config = dict(
    arch='vit',
    model='multi-label image tagger',
    dataset='photos with spoken descriptions (Open Images, Localized Narratives)',
    train_examples=203450,
    image_size=40,
    crop_scale_min=0.5,
    horizontal_flip=True,
    rotation_deg=5,
    norm='layernorm',
    norm_position='pre',
    activation='silu',
    mlp_ratio=3,
    head_dim=64,
    fused_qkv=False,
    bias='none',
    qk_norm=False,
    parallel_block=False,
    dropout=0.1,
    inner_norm=False,
    moe='top_k',
    num_experts=64,
    moe_every=2,
    expert_mlp_ratio=0.25,
    experts_per_token=1,
    shared_expert=False,
    patch_size=[4, 4],
    conv_stem=False,
    layers=10,
    width=320,
    positions='learned',
    pooling='mean',
    num_labels=250,
    residual_init='zero_last',
    optimizer='muon',
    muon_scale='spectral',
    lr=0.017,
    momentum=0.9,
    nesterov=True,
    orthogonalizer='newton_schulz_5',
    adamw_lr_other_params=0.0011,
    steps=9800,
    batch_size=64,
    epochs=3.1,
    lr_schedule='step',
    warmup_steps=190,
    weight_decay=0.0,
    adamw_weight_decay_other_params=0,
)
Rows from block 7 of a small multi-label image tagger, named by matrix and row number. Rows with one number within an expert belong to one neuron, the router's apart. Each number is 128 + 32 x the weight over its row's rms, rounded and kept within 0 to 255. All counts start at 0. Numbers have three digits each. After the name is the row's rms in percent of the matrix's.
Before each expert's rows are labels from the 100 images, of 14976, where the router gives the expert most weight on average: "patch colour" is the nearest of a few named colours to the mean colour under the peak. Only what is clearly more common there than usual is listed. The data: photos with spoken descriptions (Open Images, Localized Narratives). In brackets: how many of the 100.
# router: router (model.blocks.7.mlp.router.weight, 64x320, trained with AdamW), inputs 0-106
# up: expert up (model.blocks.7.mlp.up, 64x80x320), inputs 0-106
# down: expert down (model.blocks.7.mlp.down, 64x320x80, transposed), outputs 0-106

# expert 52
patch colour: pink (27)
router.52 116:096141148152140111126130058152109102170106172109147120109124141135091106097177180116164144120114154187101125127068097093103119101112163122139126111154126165112183132054138190183102118098133112108173152224122077082128102153102116112177108167125122090122143159103185146102180100114105140139123159065167136075202134135150121
up.0 106:113122134177073165170110102130124159114097119052134127087123140127174038135159174112160123178109082131103145167070143111113133167138063136128157152136042183135109172127133097183202072165162105151162159115127130165098200108130153144142127127152131120147156109101159169162074143167085114146195103136163108098151139131157139
down.0 098:113147132125110123014071117141126115109132116089141058136149124125128118132121100154176093154147063172183074125145142163161123097183113120143151120113099158131118136106119115154145121161143120106072099105073113105166097163165161127203118160131139127130172111156158176104159144131123138094122164111173145118108093166192114
up.1 097:114186189155112112143076120101183097118163074092074131118102160096107089145146145090144191117143169141083099117099130156146067107090178115115087161121114114153108158133126154126101126135149141145120066150128107142142130100045195124145123146106134181090166077089122113126099115133167188125138122161180128153103123105153137
down.1 106:096127107186110126108139149157146151115100111054183113082162108096113128124111132113142169123145103154123145136110124161168086153120133149147198113165125120148188125117137085182119096151102106109101129112108111144162090155121182159159111196109100082102125055099063164167118123138131121100158153146128155164076158166152095
up.2 098:129140095155118160075137107147166167150148076141093008139120142137145172045199129176164129112136134156154113099116083105122096142103105145155153184116116106110159143100124103106142122124112158119084145136054145165137175087148121145094130083137150146109134174101154182148126191171148089122132158147127143095113084093094130
down.2 090:141098074079138156117094145121143138134065103089135217153138159147171122139094119089108128159109149130138134141138149117127114183088098146135124120145109091107108143141110097127089151067146071162162127117147133158137097129102088185095131147152083133120055103162134075185158165112129134152147108146156155129100091140076141
up.3 103:170105106010179118049098142109160116155098145100114109158102080156093194118160124076072154072127144136139154160086153152154156138140141126159075197109153133139103125121131127122129144092101097123155107155117121071137138115131102062132166188081099094205114150153142127151187124141078174083110139158152144125143156101091136
down.3 098:070108096109169149132086154126125124113063126171108118160200154131129181114098155115108128124144136102120125104105133137130172098108115120125139160155114162120113155117130152097131160141138140096114136098167136125134098168143070183125117133181101142109169159162103078120098216117144045066080186102087156136087122111106130
up.4 096:121139132118160126139145117124100150109046129139143157155125086133097201143187074102137091111130199157110201170107195154082128075176212118140134144124146102154125141177167153111056063132074157139104126099124095133130100106158189152137148103094138118151100128099117086145112123097123145125129153083112153146171138094097072
down.4 093:149109163071173075120138069104149122113131114104096156091099111118124101147111125131087149120147162095080191133118096128105156116107113051085112073163128144164092156127082112117094161169144122143176153101096141112123160196164103155168127089112107154104081191130071174109146065033118144118100215111095112167170080170157162
up.5 084:069083161111108139125137127074092149163135109136135168141162121128143146107131108148136143005139062141091150137127095167110078172140149134125102152174137114088083153135136137119161148120071069092095139056181198129121162098149135152101129123182108093089124085130100157077105072130198133177119096178123122139107133054197142
down.5 106:127130176175127134154140067111132102176171078204125158144154118155155071142079117150134062108097158131138119099116138104120136155121109186132092130101114090141142129096037126149073127077096096159143120106161129108141136129137116139141190111063148076107110130160104076086127106147106156068153109091102115157150103121157121
up.6 096:102117027039075112140166125156124099125108138085131140089121122125155186103118146124158133122118141132149119119138161133138172109116100077171162077128147101096124138082182077130149141153147099151112109079079126111094153167112126124111146162137118096079181141191149125158149180123136158114162137106148113186188147163194099
down.6 089:137105105082101201179143109126106139131113085077101139078132166075106150157214133172119155168056118085124112091110133157139091123144080110161167156116060096121154147128139120078125141138138132113144176184160123110108177092080179159132181136152146159118169191090086158123151153098088154044144131098109121159115133176088161
up.7 097:134133125094097139047163127136190108082097158119157121144167117146115139110117085119136072118164146133185155105193133116177100120161149101093116111130133139113120084111103060143183095125131158084115152088115142157215076089190217118144077120080138116175096170122111118147093145165125106170118133147169120128143114158089122
down.7 099:098131129077161161165095157143143111136123146150107111172108177053153113181134138124138149114160080090094114158081193161090091137098150117137193137071154138124063132115044134174108195178149182134113103079116157092092123141160102133145119084152092177105057143119082141147166119132122179154144118127157139115073164131141144
up.8 129:199084110120127132105097185099100116083154134102093104153146154143128138152168079134151175091112112138142106148126179159141140078113125185200142091131119134124116165135131114109159125065148164144193098152096091133162128114148125104125138173170087075114163154120067121100150117111092148063115096175150169136163115138185136
down.8 116:099097137084130103114115126104220142214098076106161111114145161100140084076064136144166171107116111114108120106086189165193116130040121148078097112086168141102115179149134137133093128109106153128073106155110156152082100119125099102122122131138092181143170059129123138140112105164114093151093102155156194169091155138150111
up.9 092:124105084096094136119149204116143139152126180109114120172110097114168083132092134182183082079091152143099151112051115128099118037140172147090119084138086128125128131122059113104087193083141127148127145154155180174137091141124144138106085147140148099129131114164143128154149109083141138101090151131121119109118077104096136
down.9 091:147165166102137172179177094048088147127162163094126149130062122180162145100161106151093149141146140073132128063125066109100126142142130156137123082141173098075128092111133150104096184127131106073141128169183232125116110099167097175092155108110098172118080132121171191119127108077096123136169126161096116148196151175130113
up.10 104:098086156128137182104149070128060102133137129102154113102082141148120136130124172105140125119113144138099126133120117211128147172157092085106154058158100131145101167148190139127128125150113120192130091223147161120120106107084146116113121069175104127064178193066113140146179114125141092068133143103160128147112132095148109
down.10 105:084125112179062071120174132183162196084094103145155092103067141150119103139150143133178073130106140151111119086156124170099151145139124104105083082136120162105133137111137160138104186146141171150063133160123084186129137145123097133139121115157145187165196192151110065135168149062198161132121144117093116122131084148161152
up.11 105:118226124168086106144091144136149136153162119091177221118110130133128150123130130153136140115091124132064144086086124085120095107155162138164146133100111159086173194146150130119161158156121081122150123154165122119128105104200112119146131177067091115133086110107120115149147161167151127057127117139126127138110107153086128
down.11 099:071078135166120140165131097108105157172161145136125186125058160083083178170129160149128149093122157154112118069132111110139112099134120145133117117134065127127157141164132143136139115176024093127118117135110112098121102125116139097123142081117168130121136118055112101111144083139097178124132116109172130161135156140070125
up.12 118:103143156134082128125124109104139110128146154123106135067080081148089088161101116169124129093088072090142158107131121141101112063098170102109099136117046156110126200170099089063194102110134150134112143122128099113161181163074164118123184139084162118156144144091112145165148100141120072101111167119132159070035102143122135
down.12 108:117080183083115149132156101072127159144086139159134144099110145110106189109130133131171164116154069110153126092105136101125117068088128187136093142129097158120185131108157142203141116118150089155133036155105137132073146152120125149103128127167165177119060063141122098109132104130151124148156100180145103109177153091095076
up.13 098:137145158219162120179111193128118089071141171147142135120130070116084070126137102104120154137073142122165062126133140141184102112128174088122194120132090174097165120153131128127087095086065176097094090065164135086150105090176089163122108129052140132145107155158114072127144087076117113100164150086097101182179126112127160
down.13 104:089094148188130164173098126123112136145136212156091138141162169074166075123120069101093099155148141124122166137127131069138091145133096118116139131127132119188193135122109124178154156143128076131134138147159137109103127102135113124096125080072177098191092013132162159126106144076114082149134085144112093107145205066173123

# expert 48
patch colour: white (29)
router.48 092:144124119089080064135148117095128138200139125036103139100134052127131098103161065134101126123141107111064126091076085146115123150194105063086146144081066158125164086128156093131131149099121148173100099137086139021157165140116123135107109120119134122106128084155197142196129096099130140177146174159114111109117146147111093
up.0 093:119113082096096112143160152131124096133088149125070176123149101156095114198141118083175072089093111153104141180146119075043095095136117121130120068112181131134146095159139099098141135144122177120120159122138153130113128152146136107096145103091206080160103115139121147143139183129068171198137134134059097045104177149183147
down.0 092:093173128116095180149135138122109116136132103062139092161134139132103115174096151027077149111155159092157081151091111120119167137107182175126080135136096138107142159139200129143144170138160147167115104086085168079133120173196090105091115091135157139145140201157099077152087143113076118113146150110107076107193189093135119
up.1 125:103222107139126152133106137104091170087084132136099134097089108092083095112086146165130095211080147123110105119089136170086128160125139126115170140118140080144152153137164136103182183189167111098108147091104116078152109171081131142076093119195125176112095141138122190142153139131105209182147115127097152067079230110133094
down.1 116:061146134118102173139094059092093133121169127118126148053129112093133119101157142145122120110120137163119062087119158163092148166094175123144157034159131136097097151127146130092074144123140091131120096164146146137103109151130138204129112109172097135136111139112095106110166142086136112198114134131131141114141122115141172
up.2 108:179133100212114110144068190111163110140188133079130189171109141125076169147122153118157125163134184191162160110117126127169137128142119090085171110146122108132080071144172166082116133152067099156148080131172141167128082138116079148079146104133109151128134116155122076135108107086108153148137125172089063137160084141115153
down.2 105:177154173187089167115092139203124143144178173135102134116114118083108136109119170174111088116164114116117075099124113115160142136114063151143129104146144153136152030101129126118128135114156114109154100111071123092126140100119134171176103157183182106142113130157124171156105169140083128149173160087098116151161174144080133
up.3 086:127125103145156068109118152127105098131145145089180124108065170158115128148074148157133130068169153141159102136160090123132116087144089161121120224170109160090102166155084113095207076137164093097126141195095108105149092070133130122149127176163130131101095121101098175136133068130133126153192156192130169158085179172131100
down.3 088:129165098156122093110121133125150163098121109154153145129155151169158189162131127121088122150104159162120114139096126189115111056161127102106175152108155079134108129101132095120114174130094113117181197083107126142132129118067123154109146102108131132149111068135104151130051146204126160120108149126123147128155073153115115
up.4 097:155149186153083111125148152113047090117142168121135170114129185112116127144109130126101046170131177155084126146092091138066096154125139099138185112178127061137125184159131122141087096114182095103161143193088113141143115138169108166125150112143106168122101139139120092097154124163155145102061148133139119153101081146128069
down.4 095:068141182105103177114134109084161108143136158025122109172126092131168082159120103123133116116139153110143218123108134136127191112108099182142145094150114097115100149154112113096161128117131125144105107159133088139107127173144147126147182140106136101141132129190115182092125139164139084112111109186077122131177124120137183
up.5 097:084131101108129113137127114090159156105146126142079114150164083171166135138186166143100113066138083196132157104168115154070118141125140119155122150096181110114118147137123105108091091159098132102103158170083141165121110204145094222164181123086126152138132093095115171132138149193141129096126160160136086101171126213114127
down.5 097:128205123172137123104098104147091152054129131065169148146119153155126164062137151140141133136132145115150072116209109181170119159094120112127179150125115108057129127081102108115139136102131149122093089098115097155113143157063142128110136161114154098116102109106170150128085186104139128109173121159116092101193079105156102
up.6 126:119164156091110101116142136139077188127101125040094105146089176155126133139148124161102163122120150089198154103120152093130145099169124159102164078086093194172183141143163181047184124192113122150108110119129063129109114105127201099137130129134132143078109160138149193115120129116149164084152147095152097159148065163152076
down.6 108:062058048096121143154154109125111090080127158139140136149097126134149125138163081126116122086167158177131099097144053104127148144127137139144129120131022136128136136164162194125105173204163086158109142080114157155104172107126102117095176156118142121112137126179175112102120111150145131153106111115134134108129118139161122
up.7 093:129140100175099120160140198148151161125074112150152141156158092124129137100129189120146186125178177069140096123114123122142088092177177148126157094056178048136090179181104113134148151122136101096120161127086136143084108160120087148131155161127130127154132115101159137119086099150165088148153143115117064220168129146097121
down.7 095:127158095119122129120108155154194116125119117094120099169143139097117141153089147165157090082095192114138134136152167138137158149130110144114124134163133166087163140121144133100186176113170178064116140097122077141171104113115094180132119159128205122117146182119204110079148151064176074094149122102096076093129080136116072
up.8 096:154141176135165105074166157132119134129108090217069152090075121110166099127110108143140142171108142121190140150099153131204137136128074120087155114134141158128099081109173164103202116071118116080134126186095000099135089144060109104131154097127160143173161191091108062107122170156142129103141092151103148133087117130089125
down.8 101:119186090141118116113106158127114174171162096142146120152142174132130141163089157121121114134134107132127159172076164123105121112079100094110118068120106106178114147176129126131139142197129083127113116110095101108035108177149119120091074105106156117129044108109155158189123154113076211080127155086121140158175147168126086
up.9 098:140134146097069135151146224116121139143133140143112080146132136145106109106157184102119127129129098116138118121134169110091088185129145078098141095181076125090114107158107123131131139171100112135104124097119083117140087141142083119112135106164192117140068116109148180134051183139195138092130072147113181124100102179140153
down.9 097:150106130148161125106131149053111153134119138085101125111121073151070091125113116128180136152142195140080073087142127171071121086148097094141135098200179113152163150106078138148097123153133136180076134113113144150103111132069105142118086101172176148114113114112137134090155094081092143056157154140132056168178110140091065
up.10 092:136191103177127160127114194120138081173127116146179152167123122087146073124065189166132095088112156149121116137107188183104140180092125161158140085114121110102096181107095153087119133029205116123110131091095150110140049068097129141071094148148172175181158145097101121141107110124132096061109096124132087133108122136115140
down.10 091:186148124116122175093096153089115211160168167137078155046130106079105090132126057128125134134079112125165096110108139142134170125145138171068125091129100135109056136133149145135145136124151098111201123113161142090196136139070151185201124120139114130119072144133102140172113100099140146139114110113090162118119116164165147
up.11 090:115135170147102131139107125134111078109153095086109113112119178117129106130128149133089087163089183105120101138125107164046133118123109125132105149153123149166159152118132058136168117152168146125116104105157082145172208129128176112147088156096112108074156176099151096117142100200088139087125153121122106124095154144131157
down.11 095:099094117148119120142127117144138116161177092075140166130090064081120119195170119154144145096138190120143132137140109136106108134141168114147124114139115101125093161202083127149160151088134143157143122133102174113088117080160148152085174110079151162127106070135118097090161152142096131148150147147149178123149062127208070
up.12 098:105075105151062118105105138081152112144075148077202151101124123142101168067089122123147191067183123129090135118145125149123091061111096087148188089123199052114174098143190156099107155142098130189112115142148155116108155104208177120159113114187151172160107106132109190156049137124172156096158139105180154115171115134083145
down.12 101:149141123134135183134109112149109088111118133128059161089105113099176111072095124126163106137135135085123148095144182111141103168119081130092104074144093140133164161064131147163067128151212123097109135094141149131147128084068134144143130137184127163186107109100182105105162116105131088126108111156090157127148120131128098
up.13 104:176185074058139133121129178066100114149137095176146159101156160137089155082131103129075104118116156103126111077108142099130132115153139106152178165109142130157128179103100115110147070154146127103107131085144117111110155099157117040130117108190086129166135150128146163110135121163120135069128118159110160139137130111099161
down.13 101:131132094084061120100103104103110147148104140199094110129126139063082083140094170138213137157062181163079086101137160088127173130121157083119092082128110117121118126170149186141132162142131209189147059169157152186126160146121155192129127132158185164118168077095130112074159095102156068139124122126128156096112111119133135

# expert 51
patch colour: white (30)
router.51 104:083170153146091128151100157087077093199168157107147182134103136112149121128116109152156103116166127130142162074167101165111134171083134156134164090082075083098143104153050191152205107110080148160138112081149063193151153161147118118134130078127152138099148157166116041105153184184126127115085117137100124186104106099105157
up.0 096:081123186115126126090094086160135160145114145061207138113145121101079165151139114117204143149139146125185083095130111145145103115117160121167173115117179134146154116123137063083138176130124098155130146152118138105145120154139162086113181097108128135130050100119101102123132130172093127131102134148198141108156022090080116
down.0 095:160068153189113113104130097078146178145214092116132209137109130128137141098124104088156208203160111128158162068147147123110164098090154116161165193100060100123206128091120118170110170152101104143114115135162092125101107077065052127116102120114114129135210068151107170084151116148126157165078080145169111149063194163088171
up.1 104:112122161172075164110118173104133205143166098072083146164106085096226160180128125130119097118087188084122187121113150105088151185164064142170177116149073087144106120109132117176180157192117122112151137165095144121114098116131162141129164143115080134160108122156131120120133186143132091122091100146149117091087174138161110
down.1 105:065140107070151093113101150144150105105108084118155116129130119122127117122157218068137183164066098101064124135161123152135138079135147107137113100087106148095189152181100128095140113144066176174103195108159110144162135119122099114162136136086189159090160150111112094128147131118042131171173138133148147176078103161139208
up.2 130:167153140099144080133141099104179071100109137166097167122104098165136222119139142144127088153094152119132080152097142151057092103174144032147075078153100137108144082150135066196095137099145135124162124193163168161115126095110078156121123128144145143145129121140129113129145149063099170158131139120082115142170085131168102
down.2 117:142102135108093105139117148116104145146124117111213152163057093098150123142128136145082144069110184076106169113108154158149136165057068091091125108171144097178081111148128125110099150092109044136100156129095151098096137117137112134146147090163186166143129111104126187146121132074131150158123125137060115149115169137130142
up.3 095:135133162104101163153110191133111113086154113112176077114068109105108153092086161099144129069162129159091131182170179186104148149120143117148145190164134102118153093139087078112149069110136125146131129109089120166129190082200140163116089144152108130098180102199128053116088111098162085178133116104163171109179150142076082
down.3 099:076087106103147105182113153088214098066147054151182146140182153128129141080074128112159109150129130092171161154101150104127117128094110155164211151165168128152100168138068143154104111151157133141144151129128106141091140146108122146140111132088094187152118131070147079196163091066110168185131108147107131177130111076143187
up.4 100:159120072123097111119130151209068125121122091116097110117104130112186121178162092166139032104104093108156148154208114153105129132138125137143084179178123130109183095159101120046085124063126102106124154145201121168165206119082122092133155166127114121150107113115105126122141165133137106100137085153144162108097048195110132
down.4 106:138098179139072053111177117084133030186151068122134115114084163118140120112101097111208161070140163152102133131055146090090148145185128154125152052107108103134063160086144099109180121143126107152075086120149173108131173123161182140105153135135028150127192078114152122102129126146126094115114123106126123114127124160096182
up.5 088:110108149195127166128115157110151108127121107150132100118128156127139156118141118141101095155175133109183085171123143099227116092167067135105148099124189085116081152146099144147110108121106125074095123105102152194129140156089121116099130237155106153113159115041094107081113154102149098148150117055105147104174138105102125
down.5 095:148109065159075149115105098121037205184143119064105122148091156160107125137175187182118089151175098135198138136155077120113157151120085198095139145144102106097124107116116154093138087127155153135099086107156104082153121100159099103144101124136214086102156094162128190138117164162106129081195156184162101162124144099088144
up.6 108:129130127183127158140067086123107149132145067149099176158073210123121131148191106166147105179058102111060146137099100107113137170193105132103135090160153133079089190161125116112085077078099129198169153105149153156147136118085181178132137118189149113160124148103153158110109126071122165109146123137146105125115091153141107
down.6 104:058090153095133136110217123134131140124106082076183150124111180125115190089166111133116114077127102143105115123132175086119179143113135187135139143113118073138223120084147148204149165126133083151112124159090081158092126123122140167116167115156146113166127086135173159113138115108130146106083111150133089131133141111136119
up.7 084:120084117082178135133143135118125131118085145165224182113181123166117142152117140153167140079147103083127096094147112101176187126130099168124163130103112143094197153134130160158099162142112070109126140179125174140086161140105143094106126162181116104156127161106125162093166133118144074157057153072132177064153143155120115
down.7 094:095132146075131139114104142068075115081095194152171065137158130075193119085123142192122105197070097129187098069125135089125147089106105148131149135190101170127142125116123168046115111059089161137108133121170105146161159102133066095086140171160126149128106159174174086107186113135123122092151130108084094149143127071097122
up.8 124:094155157138151090159101121146202139103130085195103145122154085140139067165102064117132111138111068111167129137135121134141127104087145084127128104159034137144121107126079102148150119154170175091086127151168142140186088118135060143119121093104172141132086132139089137179139117095117152185143145143124151079080166091105092
down.8 102:097127169103153170178165096123088083151164198101145130098052102133184092063145128139149119102107063098118115090188134164160120126149123170120108095149136121133152157160107081084145066089118129091185117166072148116170167115114131121069095073156110068134146079092144172087161149124168179168179136146099173168207111078141111
up.9 092:084148154080149068153170160141134124106154112113191120134110114133133174111097122079087094110101108045157039139141108128152125177108124155126092092153164146182096142166119142137140066091085158133143157137141172105122087134176175117089126122196134123157151141162147081099178120173170110123126151119098142150163140109192150
down.9 097:144122096103098203131163151098164152126141096135107180120103167209092121114107173137169119130112114109139179173154089140109190141151144143108113123135129089144114125121129172111110087130071158149141094124185151171146167114112142126091180116135108074108149107147155051143122149075130174106161086110132220098179123130098138
up.10 104:158165209084130137119150107145141121144139188168116098119098160152132155080110127174162173110147139137128063151112128117047123105114146111142120092173181176107134139117100130152084090128106120124098095110121146194091132122137174175105123103097138126126084134090134120144135137073105083135080195093130063142129089104127093
down.10 100:126114135208115096112130176119081163146160143104091171054112074094135195122168157135060112158143159126118076197156156105147146150140065131085111170140085162136126089122116174183138163138139078103086141154147130135117135166106195093151108103060150095187101086182147098159134156223148204250140120128110126170149150097081121
up.11 096:122080057125165148070211130112120116110120155119192052144162127116135226127156098142141146080133156161136117133164094139070115106125151126131095117149110109126124129073191126102119132123099095141097142119079106118122148120150188116064134163181150095091092129151121167075131083128103101080099096162083174123152094153172125
down.11 094:113066163137158096106130122148166119200115108064097106107087140159107086121151149115119152137147152134136138151102108106121152152097173215162107155153101118136122089126139125106162159176125084141095102096091131199128160165152140133088078111137175115121185123162074099147149123122121115101126127121180116150171122135066160
up.12 096:178178099126166084115163132141132075200115128102110094122115144090167150162147115114107142156144092108081129108084190190171102089115138154110054121130160131140160098123145087153146133106177154119143098233131155192105127109143155078156143145153112103129145167173100149145129173091086123121154073136141101147088112132149113
down.12 104:073185119134129085168097129156143180083093089170134107089145122062118099111159147145097171149107112109126124169079071153122144149104097125143107142124140166157107164141113132098184060201146176127126139116128137147196119109107189164143121166082084152101134097140104077043131125123099060170143117133170162096121175157111159
up.13 117:155138155100112098138155126125117161133109061095164125112120131148148105126108126169118194148100195168126087115136170158129152139134146163151113108098093102086117134136129153162141145103120068132111169138129146121113118110115133124061193182181076166113142117132126070076101113122159080114139150131086137096134092119069181
down.13 111:126063176199166186080131076107113170171175081126157104191154096159101135115121119092123116123138118177179127134156092086132120120177102143139119092096112120108187084124104146148153134160062138164128135173162139089136155129131111140165104133154129180099155161195130102156167121083080139179076194117145135077072111137130114

# expert 9
patch colour: white (40)
router.9 104:140131099179131154067188075119116124112143153127107162085116111127135140130147078148092123081113097103137087144140162093163111113091106118121171184128117134122099137073107150186119085067069119115106113122063072139129119168068123144100091163111130128152106174113097115097143112146108107170134096143125115128149117090125126
up.0 100:136118114095110122156112212149111143131069133151185165160092212157168064135143167069133127116126178133155113156107118086153121111088119130136080057155135121120135120123185137121170157114175110125063162177132092136113119092117139097066154062137131097070148125144123139137111129119188076148124097140092083118171108103104138
down.0 103:148125136079112139092100152106171124132070177127132125144159141085153150114134114147171130121165099119057148160134237118087113180143125121130142066148107152125111155143091140202057161157156128130156041152127188113150136095095101091137082170146118140099103108081147069150120202104142126154107095169121156136150160141123085
up.1 097:122097131177163110130149189147109122123124110124088116111147111139096171164124176195081124113139116127185121135116139169152113121088146156117122136101146109113127079164092149183172123138129116102148146080109178173093120108112041100126211124157119131105129138143125143083064188157087098140197130082106097137149142146183134
down.1 094:079083112091132099109200079151120188102129071083170130097111178163118059095115093109145088173059057138117128141123116109113127128110093142122120094153118162113181153162127091160105164132100151116122154151132101183172154107075107132158101186137091181107086087080096083061152145126130178175112126107149117125148115132150176
up.2 111:174098167072110191135081114159110132123155147062125149099100145197109112144156150086138171100153135169173150113105102139125173149157129124120121120127059180132114097118158174136161074153186120156133126132200093088114157159178134128148087133078126126136133159218120174147131155124098065054103121117150090055151115084155148
down.2 102:080155144090078164114145155070085183164090160153126156151103123179079139133034077181125125112146154125101145121109130060155144141112168131159104065120153146153088179081118116061108149160142134090085105142140084134070121090126109106082098096151127106115054080145148120142065116137180106164148118141063159141130055141135130
up.3 091:117118087161126136139175200122042174145116088078143108078140062135108111068120140123139128118139157140140137127144140141146184114147179154192113129109087104131079114117143076165152123076109169157121054083117128145119109115083148094120138135127118180134131112123097037127088110178075144127150104171102161108144114111121095
down.3 096:131124146119191109097100170168147138122150154137079124077100139090052137130129110150145106179125065140083132136114113141139096079147086088163119086181113146104126123156076066148137131110112169070174142128136116115144135106161115195126129136144091119151153158145139137122168116093133121174065126093179131140076188139127049
up.4 093:162130047125083098126146165153203124116119140148168191171159081081090162153093133143170119132096129111146057166090131171177141134112153114130154183160131156197088153092072180161160140110157079141102102097128116101147144126135094130136153184105131098081080127154146118142110150095113132193071149143145115169076095108133176
down.4 104:125120114144194149114172078129081173132122151121154074087135090095131143108106107125126156139134164147108107131187100165128153215160109168116177170130166093129083128177165168112097147149139156107139101095144121132155096109137151133111095225096121122108135160164111148101136108207114084124161102126141095170070158095090144
up.5 097:065149111087147138126131082140091173097137089123212119151185146136090116143157153029109080155108184106128136104041136166142128112078180117106129085082156099182155116140087149137119089154095087124171165117118129142124088104129118113137161141181185158114077154126143099153139070144083152190135141158148145144079172144109132
down.5 100:119190072144132141125128119143180117127169140124137089100086108090150123090110162090057132128110122156100108135127128167107048065132105095063078127135061091108118152105186144127136178159128082182144161175126133128152126119127191189129136078086114152164120088158114134126087188114126124090129183113140068107131188158152140
up.6 101:133119122114038116129116112110122149119155138047136044069155076122143043091158172114137103100082112129094104086117119166158152115126089140115114099138122206151077161158127136096156066157107129090093086197134134117136112113139160138132107135132065180125126154119140099154154114090120148048161161131144136163130160114151129
down.6 095:083081079146139169112130148075087060035129138150187169121096138127111103136157117097081155112137097092139176167138129075159164127125117151150149117124144143151114101121135137121179133090154087137101159149091087087117117137144169136066181129123170135109127126118146158133126141075107101133120115185094116091123198113156102
up.7 105:153150122064184094156142114099090135110116056124115157092110148161151197130165134117131118068124097092148053121068147126118161149136135162125138140137116138079025082118144191150147178162044162159146132152144083123162059118102166116136087123142109107178169202117115111120175132123124143112077153059146150131142134120147172
down.7 105:128129187114126143123128080128108153156129127144092137183102080172122101099183139080122102137167070160159186096093073137182169138173124097148106163136166125099126137219131151132144112080133186201123091129112136118154118124107143101112113113136096119126163154116108123143093126103165173132139141131108099133116152137116152
up.8 093:101141112125123095161117126120133149150171099148115086116150164108156133120181120118112207099094102132088092121119187162130126042128114086140110098108190124068198146053116083148088156123102138141152101131137122097159166133165135125135102158094122167182142149181119102138139131174086147107075138135150097107142157114085141
down.8 090:125115099108141126160150077129096124153110138143077159124154109153099082113131150138082103131158095101123125093120140118166130109149109119161177127136144156145152150123141119116111161130090123131217091135153088092117058106095105136129113121093098201137165156118118140155096122143170178073165163112066125116118158117096171
up.9 093:108104146090149123184089151118154158113130167131116082126127131105183144045112074143129134116127131126158173102098090135100101090148109040141075115150138162133069143151089159134130079177109103166098111096142103134131168122104120132126138130146135119160109145119151134120128174117098117159110153122108129136114156133159153
down.9 098:146120145173083155124124140108114144131165143115110074090134210151128148075146080147114161111157104111060181124137079143094163094141167174129112173122141117116150161158100131118149100160069100063132096090096117127067130103123116132178183146112178164125152120095113152084158080083117134161117135106156118110152181154119139
up.10 098:174145085113111124175135151146086144146108137076111191103096119146153095108115145113146083124154179110105144108103184127098116195140093122145154139113109126105142072098117192153075145167168098154079124088097101112147090126131088102084156171126158123108160145090174126134139159148111131089117050107105098199147127171103139
down.10 101:083106117161122169150156117019164162169124094106145117163137181131141157145173103157144156156129112155150135116127185141085110133156121138153146149105128161157076174147076157164166134083137074096108066158108134091066115120110147129224157150154158176147136196135149146093135171117112104104141126172146134088149116104123096
up.11 088:133169163078094104136100138172105118098130126133134085125150109145071070149177103133088134122122087072160097105102146145175114081158106190105136094129094077193111163119104099140072108126092144133094116118145128096216098124135191074116143118110118175121154102082097085099088186113127128108188109144139126095147156204122156
down.11 089:112069109136132177091134149101063116071165123112166146229112117124096167150130194083139163173142054172107160047130147131121136118106080144109133149132154181049138168146098067110208132155171096167169122133127100118125093170091060111106114082133092097142054093126111126157139145075054158122177160187142117099145184102144137
up.12 114:191141121121185118097095130102148128147125096151140179136142160103110177097063157079078150144213148138167072121105094082114124119090128126094084152143162157133157105149117085089140181118148139098206132137117167139131126177117101085086152138103136149176169092219144133125076167138097137130097109127115144135153072100159133
down.12 109:066072118148111194119111082112075137105155089089125188127117127178139193144124140134078098105138157109056086099165109109113140195146091053142114068166093109084063118117146141061132133162165137111114197208114109165128140177090138108164133108175112132139164152097104195148086190140100116143099146154105126115155097101129165
up.13 096:148114074134133094148130089112118110156155088110129168146137123153099145137137133088056081148141196111185104117094151153130084083093149154182137148155155144165152130148121180134159133213132105184178176127122116120162118123151075097109111155110143120092129183125098081089126146091078154115172139159140118235135176152207132
down.13 092:067110107164153132163113130137111172153141180157138097160132080109183114131113164122128115102105127128156144125118115180135135150137108159171122090124116109099122094153119161080099103168090091112083102091079143104119094123156140129095083061080084121123127137116109076108145210085168108107184070130099106154118123102143157